{
  "model": "image super-resolution model",
  "task": "super_resolution",
  "merge_dims": true
}
Rows from block 4, named by matrix and row number. Rows with one number belong to one channel. Each number is 128 + 32 x the weight over its row's rms, rounded and kept within 0 to 255. All counts start at 0. Numbers have three digits each. After the name is the row's rms in percent of the matrix's.
# convs0: first 3x3 conv (model.mid.0.convs.0.weight, 288x288x3x3), inputs 240-249, a 3x3 kernel for each
# convs1: second 3x3 conv (model.mid.0.convs.1.weight, 288x288x3x3, transposed), outputs 240-249, a 3x3 kernel for each
convs0.25 096:160096113107077147128170113172090063104133193106095121150088140181141121154159139096032141125118170100142189125163151120106109225092114105161178045075168146136109189121046156120111234109138166113089106137151167136113127146142169176160127185149171134151155144116126114070
convs0.26 101:107105097199173159209152119146113114154150127183109147088090140157117081158098072141161219092159115065151146130154129171108102184120095185125193140136154128153122099061131103121153161152185171167086166089088076085137212167104115145172093110137145153111125162151114151209
convs0.27 094:233137169147076099205099064131197144129106148112193153146140119106118124106202181104175145108120150093087100139152130126134094159094092144097097125125102152122108119122121069119153107151229206066127118126125122129186123154087118170152099120071171130088168130091165132099
convs0.28 072:134132127129168127132106127158084097151136095128098172162147120086160165114082107137143177157163216133136156117121097122139100116189127096150135108151112115074114150094092120167119049138147118116130115148144145067108064164158154061129128128103134179175081108116127117138
convs0.29 098:111069135159112215163143144183133175083135124132113156151162142117118179164158175101106132169092138210077186139138152120117113170151155132102099123133118031097171105118116189077075151125044159159144208078118208200091098175125094128196111162141137122078111151090108125127
convs0.30 104:162089104160175115093073164097107136143177145131092110066157171118097174168161136095148162107090075153185129136135094079137169126111123124062071166129087160182097146159164094058147137140072131082115197194172158056090096127174098084167123148125164137107119154089117087118
convs0.31 101:194177147197154130179181158196113095129157126128138115097117104093114125066092047092143139116163123124122075114097145123146140163164150118152118109130127181114046122176116155165109094106141115146108106145152112101094126136126154125113139099139161165176120101171125154166
convs0.32 110:163142111158135079161105113114122111119122120142143161155164073182104118134227209145150065098168151138171163143156131148162079104123143136104117156143075102184155100112146132134151119161072159164073121050080183105124149183126102149116121112123123087131154151131182119071
convs0.33 074:136128127145205163074112083090159143128145172106115113149132098039097131116105132141071098123150081138110076163156126121177115138109107115085080132083121136134099086100119037123130111154058148123149115065101171121119127099125145128126142140172099138111095127091109120077
convs0.34 092:118131099151060056133136109147120085086136118071097115128089066134097114128115137162130121159138106141132120116088131095124102165123138111069084185155106097152162167140175216119097127077120172099134111124135180187136163137093102178139130125208135163141134111146056114136
convs0.35 145:091116103187110115131142132029105178163129161179071155164211105102132088129154130150106152099124124120110089156107172084179122157111106096158171103079133119110144209112139142077094097127124119130140155112143129165162058163128164131115122113123150158117139172102099113138
convs0.36 096:210158084115129152080131155176149100132092073141119057109125092140122124110172105093139145117158148098124140122150106127140127146140131146126127152119097123152094152120088164138131144127153102107129119091088078153107094100119159114111105156101120186136101116129128174129
convs0.37 091:106075076179112089070129122156116099127146172139117144138107134167114104173190211057140136102153172119115167138117108152116149140154140085146103092093170115158105096166232133093134099070099147132151115143135108082115109167123162113106116141153141165133114170150050100123
convs0.38 091:155110082111161102095152077135177114109126171138178172120098088143133139142067112137186144160067156100055167151158145158144154192111108074083138151092100092128104137156117112106120143136135150120119155177143098148130163089147092170166083130110145131103149140146095133113
convs0.39 113:099178189087144136155156162142123170100120152139056141111097066121033140135134090249140082142134154142091167156125141196102125150162099233154110044205059117053160133132151106130125141139143136175113124157084134099079186127110167184150111158121129165127140152142127141118
convs0.40 099:160138144107173141171084093094172140122086146104138104194170176116107116054135160148105152133106173109124189181118146153131074124135107117180153120109131199134153068143139097106135115117135173106113167192101160091167101159071105129082116094080159117121136096152106116147
convs0.41 102:044116091115123149136200115160160195166096182108118138070141183137103170137158125123111128113137177121091125080119130156106119090122177194105150100074167168131116142042163154094120111177108114121105117127172156132154167139127082132160153189138077089080170087084151093117
convs0.42 089:126165091170140112151148171117154150143167105127136112107149095107133158114131123187175218104161076094131137147120187146108097141170109156163097101161136125141208094090063080117069165168160130189135142139113182159106092112149132107172159130135165115108124129132129117124
convs0.43 083:135113117154144146081116124158117160133125085093149140144146123111129154123143146145113197206127156152137185109159123153113126174137098114154080146144099131079118125125080167150102090113161124092117061083153118105127127119141143111137120152094115142049118152120096143154
convs0.44 087:109103084163157148146163156133145093122109118073100148102117168144128153090125174203195180089102136118067217169079140146162160171167122143130077130120161106112101130142154138162073029120134160134146073168121149095125155163163148141128142109162143124107087119168055146097
convs0.45 101:036106087151156142168130117109115116071139079110098102147113087094109188126112194107180144138155134090131099203148095172157051146142126192140162117094138146143072122111166130106134064104133113119078161094129153127118172154120143152136070161100102077058095145147098144135
convs0.46 123:076111118097089154122109113106096130123136074117171092092121093125168118126106135135134138135118112147111113086126108115097129136092098057179120066188157080255121084180122064184130106092181102137114122143110144061121126148155024171117112082163110125163098128160163189127
convs0.47 099:137136197119120095162132071156153125133135125111108171120160075064159137059122095103096140119136121134129061099157142125142121139115134090133112066114137124142128153149100134113135134083194133128091090116142115090099082072124149110110152148138135173157167147111108112101
convs0.48 101:077164162123158165111146142106095104119086074096088077085132160127150145141123096121144173124165119166153132134094103133121126122152092080100091146175126171111093142149110181141134069138090100081132147182147162130119122129112106146117130101171124062158173097164117111149
convs0.49 113:086133194122107134082146062209143166199144235099161152130139116136140135064095170077107136156105133082079117127095129137118183111129183215190094181151057170105164135206128120129156088131102179147086115194086112099100081135118151118101137111115107137179138081100146093102
convs0.50 098:090086076143106071152140106121168188082143137089139111084119130126161177111092135106149144054105172147099083142124123095179146100190149181075059211121071121161163118192154099084090156150124154101158108150114131159178099084123110099116152151152118122137139151129082054100
convs0.51 106:129072078123107128117130108124129088082145191117148109070141159161090144141163160101125106168100116113167131113114154139147122116125111083101107103076117118146079089102145075125067189124115172137097045185244121122081081168151154081198097175108169112112125148121164123173
convs0.52 088:123137120162107113098084120129146146121141112133135142164208114144172129129119160197163115163144111106114098091122106127137163131114121112095078084156105157130131115157093091196134117125108123119183157170115133140084108116176117128102147176139118133153187147193096146154
convs0.53 105:110117150113111116114132149171183180189133092190145185169153138180119196157111137112125140119147152093160110160103083117156120135085129110166146185103104174122128138111100155107142108159156125201115174131129113082060099088112122092106124126097110125132111118094155185135
convs0.54 109:094107097123115159117097184082179139112146080113116085150194123136150146134178098121092207097142194143159125152180120161133088117108145086099102057187070134104084155117072162181085179132069082147131178131111139137140101165100127129123185104115106109095133111101127142076
convs0.55 092:129101052181089100191149166164125099115092169139059153139123108075131194156077131072100135162148148181125172158141098113170142137151106107121050128060120057130135161114144132104113135111100174150106151091146154160098109155098170165165123113139178113041107124086147128113
convs0.56 097:174205243055086116070099111131182160098136123137106097148156127160112091059111092101085107150127118183138153200086106150098173134103112154127163165156161070141160101073047118167137142118143196190128137159165110148186124119095134100133175135112135185223088127148095100084
convs0.57 120:149206213110094171236142173166147130165165160149144079130087109081118176116049054104110122089169148118123083127113146134139111123107172113127117118176100140130110127091113154119115146114175172191139177140074142092071101121136126153106114140123195147200111111159175154182
convs0.58 119:149055140122140060059211047171122074147136121131146090135189098049106160138130175096100124138153113158079131204094126116158122175049205119170094115148144066168174169108162111110120139165105120115108173149096179121105100122152035160160193094110130127095053185135105103099
convs0.59 096:102125102099134132102123123096189139095173118102126093109142129095151211146091119141128083069148116140147133151145143147134110141164114129128135172097132143102103077154183114142160048102106146145129139100099118146128127152113158139132172117119076108114144090149120123118
convs0.60 128:152128063120120115152129071150141099157177092134163087115148093096137156089164115165138137160064182110090173101117132138184098136089092125162139102100208104110175095163124110165122157172081110085120079107128117063111063165080109060114098083089106103161100093114134191101
convs0.61 065:135106080132137107121136142093132104158110150113187108177108094086162096103108167167146122150074165191092174100125183115109121110160122108151122138130110134152082146078099108094105145186136101117139153198079123171089132103104159088154125148125081101109122068162157135177
convs0.62 120:127102124110138128127115162118108183125162134149182175138138142109122130194198092111122118070116143143074146134146142143130112111148145094085126085092160153117183163093125080187062141129164095168132143154111133126132070174062196104127137088204105150096135147148193148136
convs0.63 091:084076056118170179138202161170134076100161134055128087157117115143114078078110108152117145094130117096114127125130185146131156140097074143162118173138101138095058087068120108146120146149123118123105139133156120091149146156184146172142115157123148133131175116108163169132
convs0.64 113:092128078102140079128155136123169116175123139141118111166134107110127118105100103127123155114117095105122142140134111107091148121151211115108071156140095169155059145116215159065139084115089141136144104080067104112086123090109140103116146106158126067043152151045104119102
convs0.65 131:155142134125127140167179109098130095195076160108135117151207087109077105148119127127078110090130095127120185115160111135119158152150105096145201165102094162183143105134116159176134117157128146084149142210045155104161082182105147090069159128137123132144118137150160120112
convs0.66 108:096131058065100091095073049121156202121104177153155118131136152156145105147121123158167134144119132092085092128097137115157121078098125188128054158141137139141150168132147141131153095161111094126133133133126124123102134154135086191165181128127129058068113106117083129118
convs0.67 089:090174255124090140164121124151133148050120180114120101120150101116164156079104151135067069180160080124127204166124170107109141114114178135139202119135117121119221171128095109116207129159111143122109163118103124144117129090127109108136166143178168177235180110170152120096
convs0.68 109:104150133047078185134137108224124170162081200119126144144066105128126067091093070101094114130139143079117099131128125110125116126141170039161159168113161152114178105081186161165150183113144157189121142141043151099114104133157151128128134172130124108102095132143130140126
convs0.69 095:176118090135168096115140138142110114201120104129170131043161106155125054162120125165120162086165123138114119139149101148169129160147109084084132081146102150116088205097184170161096125147092177081122116129127122084133097147101122152100193137145121205152101122185118066096
convs0.70 088:185095119103122171139152158171147110132089115081081203132114102136103150116186092173122104100135111128102119173078174127103131163125163190154140127139147050119090159120118157094095158130110198129198131091169114141159110082149176159109173159143175122158132119116145147180
convs0.71 097:176083114195144133196125085122061130159096144150118116100104143094127179064184164145120104210161117165073139109154118152115110128115047174144095146166119174075156076170113075106133152105117144097106049126189149157124121102125112097115096116082148152124134190116148148137
convs0.72 094:185133165116115146086070133099169161126135143192143131098143155135175103125122135158079140119143090138117131103084140077146143111174120133141170128115153141114108073082100106095109111118090114097162126100108117155122153086159115165105131133138121138091150138122090164121
convs0.73 120:123167123105174156137091080120132098149184161082140156094146134168134165115130179120139093157134157085145137145112120140156111079129150136068230089111135198095172132088155164102108136147154162140077140161255214085088145090081070058173107181074094149134140089123120153148
convs0.74 097:161130060200117112200190160103113085144097143148140141160160138160101123172102109095162152125128146149160158118176108163172137150088151102122101120136142094100083186096129124049165240118094102091199156101126162094120188184108155160181095176150138106086129124103146071103
convs0.75 110:086178127207099135189080092156131110184114105134166108115124096042086168116110160098178168117087182130103109096149103112127144140153123154103146212108119102161140124150143114127109153104225160128156220089122130171154164137085139150111101104086103097084094137104077128111
convs0.76 095:106176101126135115121138130153130142125133143117131063082098079087144161131130122116150164137126176138143129145151118121117143121140096105107154163087143079124134131103198144170163058129178143163141146136114163127093158098092111157176142169104098119106135156118102148169
convs0.77 133:123121134116123183139107173123101091181092131153111094077129120125086096155117124104106177149115146161170087151099168159077127138078105140175166155055234153065175100131135116183083162161150110160130141121120187144132107073170149119126153149101109111141104162137143157155
convs0.78 100:171162131152166137102117126180066065109112146143164122112149173153159195108133141130187120125135098116068113140161144166120185104139143116119096128129057102132095094086157144176136075115096164092152130141137152121108103116095123104154145132116156123125126158119147122161
convs0.79 115:135146191184059151148098216120113110109089088099083136153119122139101123103103135131147114167143096123131115143098081129146125146132144117132104149134123138093121140178178112099168102115125205192097177193168095117085118186128100119114091160144151095183102080100170157157
convs0.80 103:146136117186066117110178173170065090092120096121157129101100130135105159097122170124130120131126143120119142102126144155129119127123157091114128154040123126158105114062095079093137165136131174163113151037148094173137138149107136125099146130153147114143061172167082106162
convs0.81 077:085121079135135188136128108056031100144153137108104106149192136146185176162147078191154187106101159108095126124110101147132082133150156097151126122147148110162109191161140147165107108134102183138107108125101081126109149148141119115160137142159138107127091073110154137110
convs0.82 103:144148149161169168122153129063171134147100203144126140188178123088158031089211129144135119108133185145157155198134104161167143078104119122105136097186158124085171123087150150148099111146145126090120144066113138141089144151136126116081051131145092150087097154132154105080
convs0.83 105:144075138092088138043183093141119201127165146212164141089167151175173107131094085113152157169140154078135130154126097124132150050114113126165121164157227164179164090112135109143149191163098144173131158124150081121149115099149147149118111056161109114195071126139111122121
convs0.84 084:125084149146037123161075103199165070109117120141096133128097113098117126108154130121137223138131171195123139108124112078108133138176146121107112066093175116167162107126138138119107130076117122151114107096143140154146108145139103112128105072110175146136167147103122122116
convs0.85 090:086157084119116122232105118106040108094147131079149152112109152110127081126115117084069166112098148133128140140114105097150116167187170124179103152128134089125110109090081127086080135159133109122134139112153148134144111111149151111156137128136110123152109149112105079137
convs0.86 100:050083077100091088081122120166171107193148129144162160170138091146154073149108139178117099188113099091099085149116146119103139130115127188116154168118206117134159136092131110117170155197116133190153188170164133171134107109132112143169135157154111099118079112171151095109
convs0.87 109:080074091093123204112128196135109098163154139093181118144137113129113120114071145127126069127109115086103101097160158141129216142146198198189124168154141122165166154144080145136109164168171130146114149129099102101107092114093104126146127161116126120092085154138127131150
convs0.88 089:165117120146125112130125086134086051142145163121101145172139135083130169044104188157169117137096083172094094133142149138155146161110092095086092130112082186131122061136138117152144082158145126078163102105180183142119133110109122131122103118083076121171104110101113077045
convs0.89 092:104136035149130136134206181170115121156143132172129122148141129088093123097111095126113113103100072139115105138142133062099149064119163143079137124144145116108178132105177124136151077121159159168195097062138092118162105128131145091134126146086136070123127099114143150143
convs0.90 106:109118167073145129105100140149146078176130129093124163132102111144068132111116180057169093114120150114059119115135144102166150188091135040142117166100138106098155119159139100137104151089195074185118120136128163122139113101115131158104166111160085114185086108133105127158
convs0.91 115:174151046139163126132152123093121108150141137181129157111148159092138104096089144074176133087087128085105110150091122097139123155107143143156207105138196254086099178087077123138115140069125074162161128080123223189117125134153086096132089093120135155166116090129119094100
convs0.92 087:098105054093146097096140129194146160124107080118102096139192148209094102152131131078126115147150115156122117151106130165137091120072155162133076155148082160102134090108080140118132031148103124145095091125085152136109130101085154164112131144130138144148130130131082076123
convs0.93 110:182149119093108133081076144127178169095066121119157111136149163101135080099154158146142081165172106136120192127141192154148123131100109138126131078168177145119143096110135129148106180097153173178159135102110127127110149106144154130144059162129182154146105163103127106096
convs0.94 118:117084067135121131105128178070066178133140200165145174128139094100101137121096130129134095075131122136082083172139107104100151142152199156130170091133119160145164148079108147146158124098131131123106117120118151154183122064162112140098117102127115135092149119120187133149
convs0.95 080:083118112122136128136121165155153141118091159104090151128205119129145137120072135173133148105114099155092134118140155187084109114147136088139176125119168143073166167093119175132115111125083134134136132107086164136144141156140090151168127086148115140170112130095120131128
convs0.96 086:071108107117153085103136167152113077124150128105110142152173127117152161144107126130107178156157111130154074140124094167118032160127141126208127104126069086142135181131022193112115158097091183133152161089085146087111140102131148067155121106157144202179150119139114109098
convs1.25 094:173135115197084086179080123127163151165149105148136137081108127126198069158142077113150119129116162146124131141103063109150098093126050136104094117140161127137133155187139087176139210137096128096080127121120164139113066104121097127092133128120166168129116125086130119101
convs1.26 107:147142132122137117165136106099097095151098156102076119094128080131135096169143091133131188117179140075131118145103077159156037090164100143144167172171150129154127058046126050102147157111168166138123133100090141102053137115171088111130163132088096098058131106122140130125
convs1.27 097:229141108154186117128127023109073149127164070094144127136128183155161119101114155093141131102170100095156137142149129134166096124112119129121125138118078140103090036078074128127120163131198137109139127120111155195134149115159160122110124081108137178066159117055145097100
convs1.28 070:171173144159172093124146172142133181150168179165126158115159118114112156125118104166122113117160143148134156098152117140129078054125118103101104170084091124126070160155186168158199169155170164137085113130095094173118142148168070195121161106146145184143081111107150065118
convs1.29 100:064053165095141128109134129125056121148136094167144111135171149130124078112121090141125120135111091114078168122132129144130157136110109064119149072142152112194185210101039165152071152142069183096104154201094178192059102110137089119160152064179100072063128095093090143139
convs1.30 098:125125120142108096142132130219160035112135145097133159090115137140108149135165155164116116100173127076131119161141120142130124128143116142102145160112075144122093212180229140165109153171146201183122129100166114145194161133117122151089119108126124145138183156124145153189
convs1.31 102:146140113198120061178154244131120159120126142082108091185156130188115099124115096155076156114132132106113100123096165091094176074089166096121120042134146092123108121095122096117167106080120101130149142123127132048104198086157189141086110121138172187154117133145144115179
convs1.32 103:139140110177128050057112101120152122128104115148165096051064178120135164213219110125097113093152162143127105153109132162149127182123085086150101156112109160197105122095121097107116123138155089145128087140169141076177115121068148131165136081077146149105123139141148217132
convs1.33 082:149194145102111131132137174130133137092114119097137100139124082103093129142100114142152108150130101161085100172099177152156187151164125123123119094119160151101108098092152080105139107128120108144135150108124101132130156149106160113148116104126094158088068103069118044090
convs1.34 093:093102131134173138201168147108151166146103141105102096139146063083116126140154104109147164118134153106105091141137057161094166138188163108080124104070123075146109167160191159172161122103168119117143151173159126192062068127134052118130154058111149105136144121131150157089
convs1.35 138:128113096081135113130137085140106140106131145128133115119112130132087114104148100156146129125098136146157122144124079106115184120176094185126123121125109143091139040086132129132051103039049166072081070144181136098107137203117116110078146068181113133106151061125093097126
convs1.36 104:134134117194159141187114106133108119062120128129085136152144155145098108168063069095103108077091140093105162135138175121161138122142134133144191162133084067072086117074105079153102144122106137136139140125164118123082102125178136131113124135112169140131151087130178120139
convs1.37 093:175065102093098082136126121120106139135124122105153077096119175180178140111135102069103135110114124137102134147095145118109087151133050102087129139062135095140146162143197106160135100063171184163141086118154088135151122091083123153131133127146161184118143122122162087044
convs1.38 092:165145103101124141081099144148069175121143129132159113116180087121083021135113091133167143079110159150130160123137087153133073126087109127159100132116106074132161085100163205169179178134120082151128168079101119135125194112199088110147171121133099104155100115112081116055
convs1.39 123:162102147134181173055154201119076116134140073106132060105031133127140107091132110150158165137111152126041105146060091136149093153162094121177176166155209129114151102069164147121119127168171125165119195114130179118133149158157120134138092072102154121150125158185121075193
convs1.40 099:138192143178184099096066057143090104104133145164097122178129135104139124122150139145148151082138108117132117161165120151158089082133121145157192132189220132179126040076125105118118071110171088073065097113128153159140107128173043129148204168153139118113127124174134124128
convs1.41 100:159088121145118094100151207099097120135091093114121081089091127179131123112150101070155133123117175089111096107143151110103093107098184167116143133108106065135119117074132143123035096177158145166142136133173113056148165148106179107154146117118126111062117111087144114158
convs1.42 089:081181130141136100163115133123145149144152152105111160162165079115095125120121160217167139145104112086055135125087090138094098155162113117162110130135161087144109103045118051086137152168086126085100160128069157092085090131143142120156108112119159057103159135124106138102
convs1.43 084:088099134099148147078103180120112158169098126183118100122104171105135204103147148141127116113119114140147155137142116136097080127116131155122119138097088155067070139166172142094105105165169115088120110136138146132103099091114123122147112151165107148145100105164071054164
convs1.44 090:132079114179092148113123174107072182109102100128129105119139148109104144121166122149142148127111154149069092125086056099122055173137162079126153136109161136132118140052162130105131062204187179100088139127115164106117097140151121125130121100130129131100175147141183158102
convs1.45 100:101102074064140126107113153091157081057113180112092105075072127154075120155114114166119123137129098093049150048127103195150140178171109136145130118160105133102032077104136147095166089136144107124092113200184139159128162185124109100099111108106063140146127089135129092105
convs1.46 117:196071136182101120143153095152088142158122080154143149118135150137102151186139146138156133125122094138148112140177153121204130131177152123182130093134172174105071077048134095094157071096184107095115127138130118182123093122158124063118121142049141138122151152145128085119
convs1.47 105:148115040111146119037124176118118125117153115077096082159147186108085157140147092100081081119125149140161100126158193096123150077110155154168194125144102155108088140147111137173103175117089088123145075083157060112146116123114122146150125104112126105098087099090066124125
convs1.48 107:152117171131159157144133127104128154134150138133145125131125156122109130143167149163105115176116139134129127126167170128187214155136193187144078161110085150099107184114176105096101109081018096158154088075079103150121116125103143116175158085138149125140154128102127145098
convs1.49 111:119107141109203203092127160147190173162105095125121128140141109149131117107141170123116155113125175105139135109164192145135162110165165118125124150122084111106131144132126123104155041035109183178154145135173128100057179079150088108146136168147158180097120133121067110149
convs1.50 102:115122099114106090128122128132144165110109140126118088178199186089094107154151110172118155108122140101101132085078061143111130116120124163080072156120053105075117190150170146171138117112175076109123161087153145104101151137126111118080101145138114146104156113129093112121
convs1.51 100:114093165173107114130136120142148139098052131137146125110110145153146131107099139116090110200149133163143113114154128139054109097148123157137135093136124133138204244235102186140182235148228120112116097100162141187155133140124142140154097107179154073154077109155156141137
convs1.52 091:150172113117102078109141107119147182117137158141072194146096165113114142191167160131145136159123136099126128130110124164090159134117098120107116160142157193165210124198217086087117081121121167113162123102082117163115074156140146096131065113111134193148187197095111072123
convs1.53 113:149106094128108147099093111152129126129096152118137122175190105122123118127104115083079085126124152139146149115223098162136129136200126097139158184158119197155182117066146109198173079049056160127170107140124143117110118068079073164110158104137117118150181110166131179158
convs1.54 106:068101114115105071073098106114151185115135183128114182170099130133103150106098106080077127108121179098144167081179062144103083149067115115081162122079119072119078130079047190147036191132111144094106158112139178110157119211085122105139137093145087107091119103106072075108
convs1.55 093:255163058127201140166127118107161125125120130090136115141152141128163141110108066141161130131116073101136150139141119155100222168166123110073142136149159119122032130151092174139126177169160135110099115160113200142096116097206098132220113090125192161178144137118176185097
convs1.56 098:149165196114178140058049110138078141132129167083147120141112158131146165124101073119107113144117119151163146091124162135099143102145037135158165136095137121166155122091095082154134160147151158142157169133145146132101131139110141174128094130175173175250123128106114065113
convs1.57 112:164189167138176161159161150168114094098121092137114093163154169133183153113157158122124112086118125110140172108126129096106183095159182111113064125153120139119151013108101100138134143093124163173125139123100160053132179119091140129110115157116137176194112160168113131166
convs1.58 113:120032143178106056171141087177107117109149105112121108083143113093082179158097069067130152127087165110108114142195139123152178181157127143132124154070159142121158149149151128091173109186134157204184113138135175106148090204048033117143165021132155169114123144152143091099
convs1.59 096:123177156149106137170067131135139107100135168125117137118150138058098134126111119105117087167138132171104112159155197137153132167190114135141089144125107107174064102194200115155187015097140121128134152150139144132149113146063155139113166126121139145123120156082094121098
convs1.60 129:163119118062168096162126145091125082113068130134101131232043115208113076156170123072117169092080178080103111111116113095129113098141086093151181086219219139186135152110145156136129122077095094128140036163145115188160157121160209129120151119164120106130155110165101151193
convs1.61 058:102118133110154112089150177204160158096191165182141164049165131107133125161139102146121151136132155135176127075129155085117117123051156121147112132134102096088159150166125086199128195189123157114108124060129028100162120125175121100140155153150113156137145159118070159148
convs1.62 111:127110130125117118115095153129122117118125145134171138146112066105111093083152124132125163148156116136138104153132135120147112132136119098118120122092137180118118078100047142056163187049086191116128127095063102090192150150157166162108129085164129092080134159062143103116
convs1.63 095:045056066149157165171155143155129132068132166098136096062125085115089121147113090098120129133106142125095123180183121108145149101134121114130110107157161194150096177109137111092105097120064170153099126148119146089128103098154146137115114140181039105055105136120139220178
convs1.64 115:155108106148118108152205121114163138099103134111071112122135080109123149119123078152145135085161116122113116099126107126127119137177131129067086175093083159130113168170137131122140000013035097104137110103142098090161115070129155145110166158110142129098166111150157118175
convs1.65 124:136119110172160116140080141172080059152158175065128146138048109129217066132118120131092190090136158163097096113126121141146133086128130128062082137102156097176143119098109104106072091128125031162105180083162100197109141114158129117036150121178117124142090133096098110161
convs1.66 109:180119072103118123107062135113124177120134128111122132171172087150180107111156121133091127096085145092168125104132147070120117110099127135132163132093125069117100183136099167177091103063098070109145130130091159146123137140143095104182128131157140136100131063143072164109
convs1.67 088:184155160166128148078083202139148093107146096105185195123154130077163101116128159137153111158158145171184107147160171072125186093084144152198191112139143114130184182118027089132099152166111115125093154124101064167129154132129130079133154118147142173181093133147103094128
convs1.68 103:146161156112147152128090175163146091095176105141099093155142195161114060123129105134175143150100153147095168063093171141116186141203117099062180093104122129104140149129093065106112106125085110152114177139114159075090205081160112178149185136135143092125149120143135141171
convs1.69 093:076156166163074102136080113146086146161133118120120162109106142155206095110115123110149142112121119099160082085139158195141118182090079120099099141106048151132084229175159104075170050110152136168081074175175141131141089112133093100119203046153175166150069076156102102105
convs1.70 091:139102124103078151172107145111146162124159143141164135138168095100087130125125190111170166133128177155120153150161136171112107070150110122088168175199162187210170102151141139178182147190181113150176123113125141083050084141127143122129147120131092088167116122145160181185
convs1.71 103:153094025111088079164095088081137154096143119097136071118107125147108144116130176140154132168141139121148092151122136171096119127117128137126136173117100138115149045123175150119155139180165114156110150109228200099208117152169119164102106120107136106121121092110161106114
convs1.72 088:109130112041122141098122107102102106071143171097138152124120102095162136159156112071137140164151077144133114089136124075109171142092102146149060065090084049104171130119005098146172054144177089113143087090136089143146168188089102133163112149111143107094167132094101099124
convs1.73 122:108116103147200091137162156096126132148177135162094116126109172123096144142098111121113125133146125133146135085120166133141131092115131190174113123214160166140180168166156126115173133198183118153112110089211151152097105161188108176169101101109131122052090164120138138130
convs1.74 091:063039143193135034130178122111114115104155081096130116103116160089153116154125113129147135099139108088118156160164156133089158135110098087121123130128102114144086202157079175152168226182110163113135165093126173101091146075144132120090109083086108096070103115125119159171
convs1.75 111:180113061111181135112197136137108175055158161057126121161172119153109138127111139119186140062141137100129108075136076102128085114172124105110087147142076097142093003107123093153169110166202111097103178193157113128211125105114126153101153161082100155150133133146134136120
convs1.76 098:096127168103134138151144139109136170108120117099114097150139096133141148134166127156125133177118138130126116093105110082134113117110132099192130109130063135111071065098135058148125056163180160152082098151117081071097148155103160124120102157076107181200087155165140117142
convs1.77 123:111121139088113180153142225117165098148140102183101051170128116164081108138105147122107079152086223163113187156205063149130150152157146083183180113096211157106196100111164193070178142134131147174141105124151125064107176093131132131046095174101068113154112125129127117156
convs1.78 101:135084103117149126153157171094116126135118145142143089135138133112172133139181182183132137139137138177130084109085153066152138078122168156102069137130082137118085115186208085148152057095108074147132081110108060121089159088145188124074183100094112098093085122161154144187
convs1.79 124:083119191091172164151144219116139121171170121144163103136169122105124127153096086134136093163126105172124138170165221120112169116128204095186200108149169129107153121109118113094102139042018152185183136114117091104045121133127122129096129102139120109167116149176159138209
convs1.80 099:069167129161034054136133182116137123115144159133165126108126116111111113092164114151112133141161117120145108086067132154090075130138101120066122122123132134197121139089217089173226082157255076087143061178145084137211162154121158067115124142166116160130087136160114130087
convs1.81 083:126141113104155115157160124122071136096072106101132104177132132136126124135135180171131193119149136123125108112056106122087080116148119096126112089107117103112112117092132144135128093116100151152124145140107053072087148121135128114075130139107086089087113148137144200135
convs1.82 100:162132129178118051124180125141075094092122050072141136111118095105118060160142133152095132167164124085129134090130096124083136199117105072140138089045232134129196166133133167123067119135050127121179110119098099110102109153135133143078113043196156125108140124181137122191
convs1.83 102:184176170144133118072100039105114102171114112089160084141121135130137157157121166133110127145121130089116139154111122061113096133103114098110207155188136092154127172148136133130147112138100083083162098199143146116143163097086216040154064194138164148136137103153076161150
convs1.84 092:129123164157108147141049133140170184107137116183126081146160183144163146144117165121104123139099123109125169167103075138148137129149087070070107113130115169137144197152138101088116164120099102087087133113115149123123105117137106154117179117127189129156182100082131095044
convs1.85 092:173135120121105094130163122097146144098123142171105074141126087157129183077179123138134110137099128138168106135062075148071108146130101095140099136103160109085101036106161091177105107130181102123132095079154121214172142139165132123146100118152144145184148117207109156149
convs1.86 101:068025122123153194124105127169144106119172149124113127229091127152156140172168087135151108163167154082086111146135156090165188129171152115120145114110148154155171146134115063100085152144047127114111158127123106119081101113148088127127070122151091097093148135117113138140
convs1.87 113:046058103032097150154167173124121109140097088120141104161107099134119115148127103118147134156156137104149106135136153077115176147132176083058117121100153114124120124158178146151125141133129156132096143147142176128140097164155114148173136089117061072065121111113113095087
convs1.88 096:093104113138105089138132055158159076093069127112061106125144196081143148099110167161156136107167136085104136126117145141149192128123186148159141144134145109087115143132119115163173103137167091121106170149157141149098154179118110129124115115149102150176131099144154073125
convs1.89 096:092062066099130092118149133105112062121109078130149103118085162169113147123148147118138137115085127139141102106101113088115134064078160068084120131130105073196150136161153112101095102049067062138145058106122138122096134166129168123081124170172100139154101165163123142171
convs1.90 100:185097127113136209107109131175139106154159104188141108131134094138166098097091150132126105162116119124139198077129112157150184137154120071107129183130137153103170138102193145129204144112153081182108126163149100079103146077106127188069142136121119104153154152135135128115
convs1.91 110:117164137162105116096134107133097079122092132119175135063132119109114109182142114126174142151115171152126114115163161075124220125114116202191163126118175123147202132159053113141092174099059193057107092149063118144165122173114162177118091087129125179114135160130057110095
convs1.92 089:105134122124160126098081104176139106173139188169161154171104103109143137151091124127065150104168166092134152107148092128125106139125061136099082189098124177112180184159177151075105089058051121126083133103169131124118131082095116029142168170121097118097128149152076053131
convs1.93 119:146178168126147153100077078121100106119145123137149148147133046104121152113098144151143133142140162152137112147143147170151143161124134145180130124169135142115142117056090147098084222226152079142082126145141117093095113143162118179125092099183146140156132122114124100075
convs1.94 117:133090113132110096106182112166100091075140081140075141091140119058133107159110164148194128133164124112135120142103084098097168123169109111081125138101134188105119056107085145112091181090039147125114074122124132041107149126145104126108131149086100128036116116153133186196
convs1.95 086:102177141152154154050115126115166151145142106128099159129139126141158194143066159114090177108102111171158130102119141141120080076087113109131133117131135085143131129117099172143158114126119118113080131102127046065082135131046098182109146129152099137143085144141060150099
convs1.96 088:164111157148128180072099130107067160162077169178183143112142110097164174115138161173131087138096117129101137130111088169146083145143142071120120144156206172184182222124114156113042113117046175121120178133108180109158150121117097144164087114070135151168131159159077084125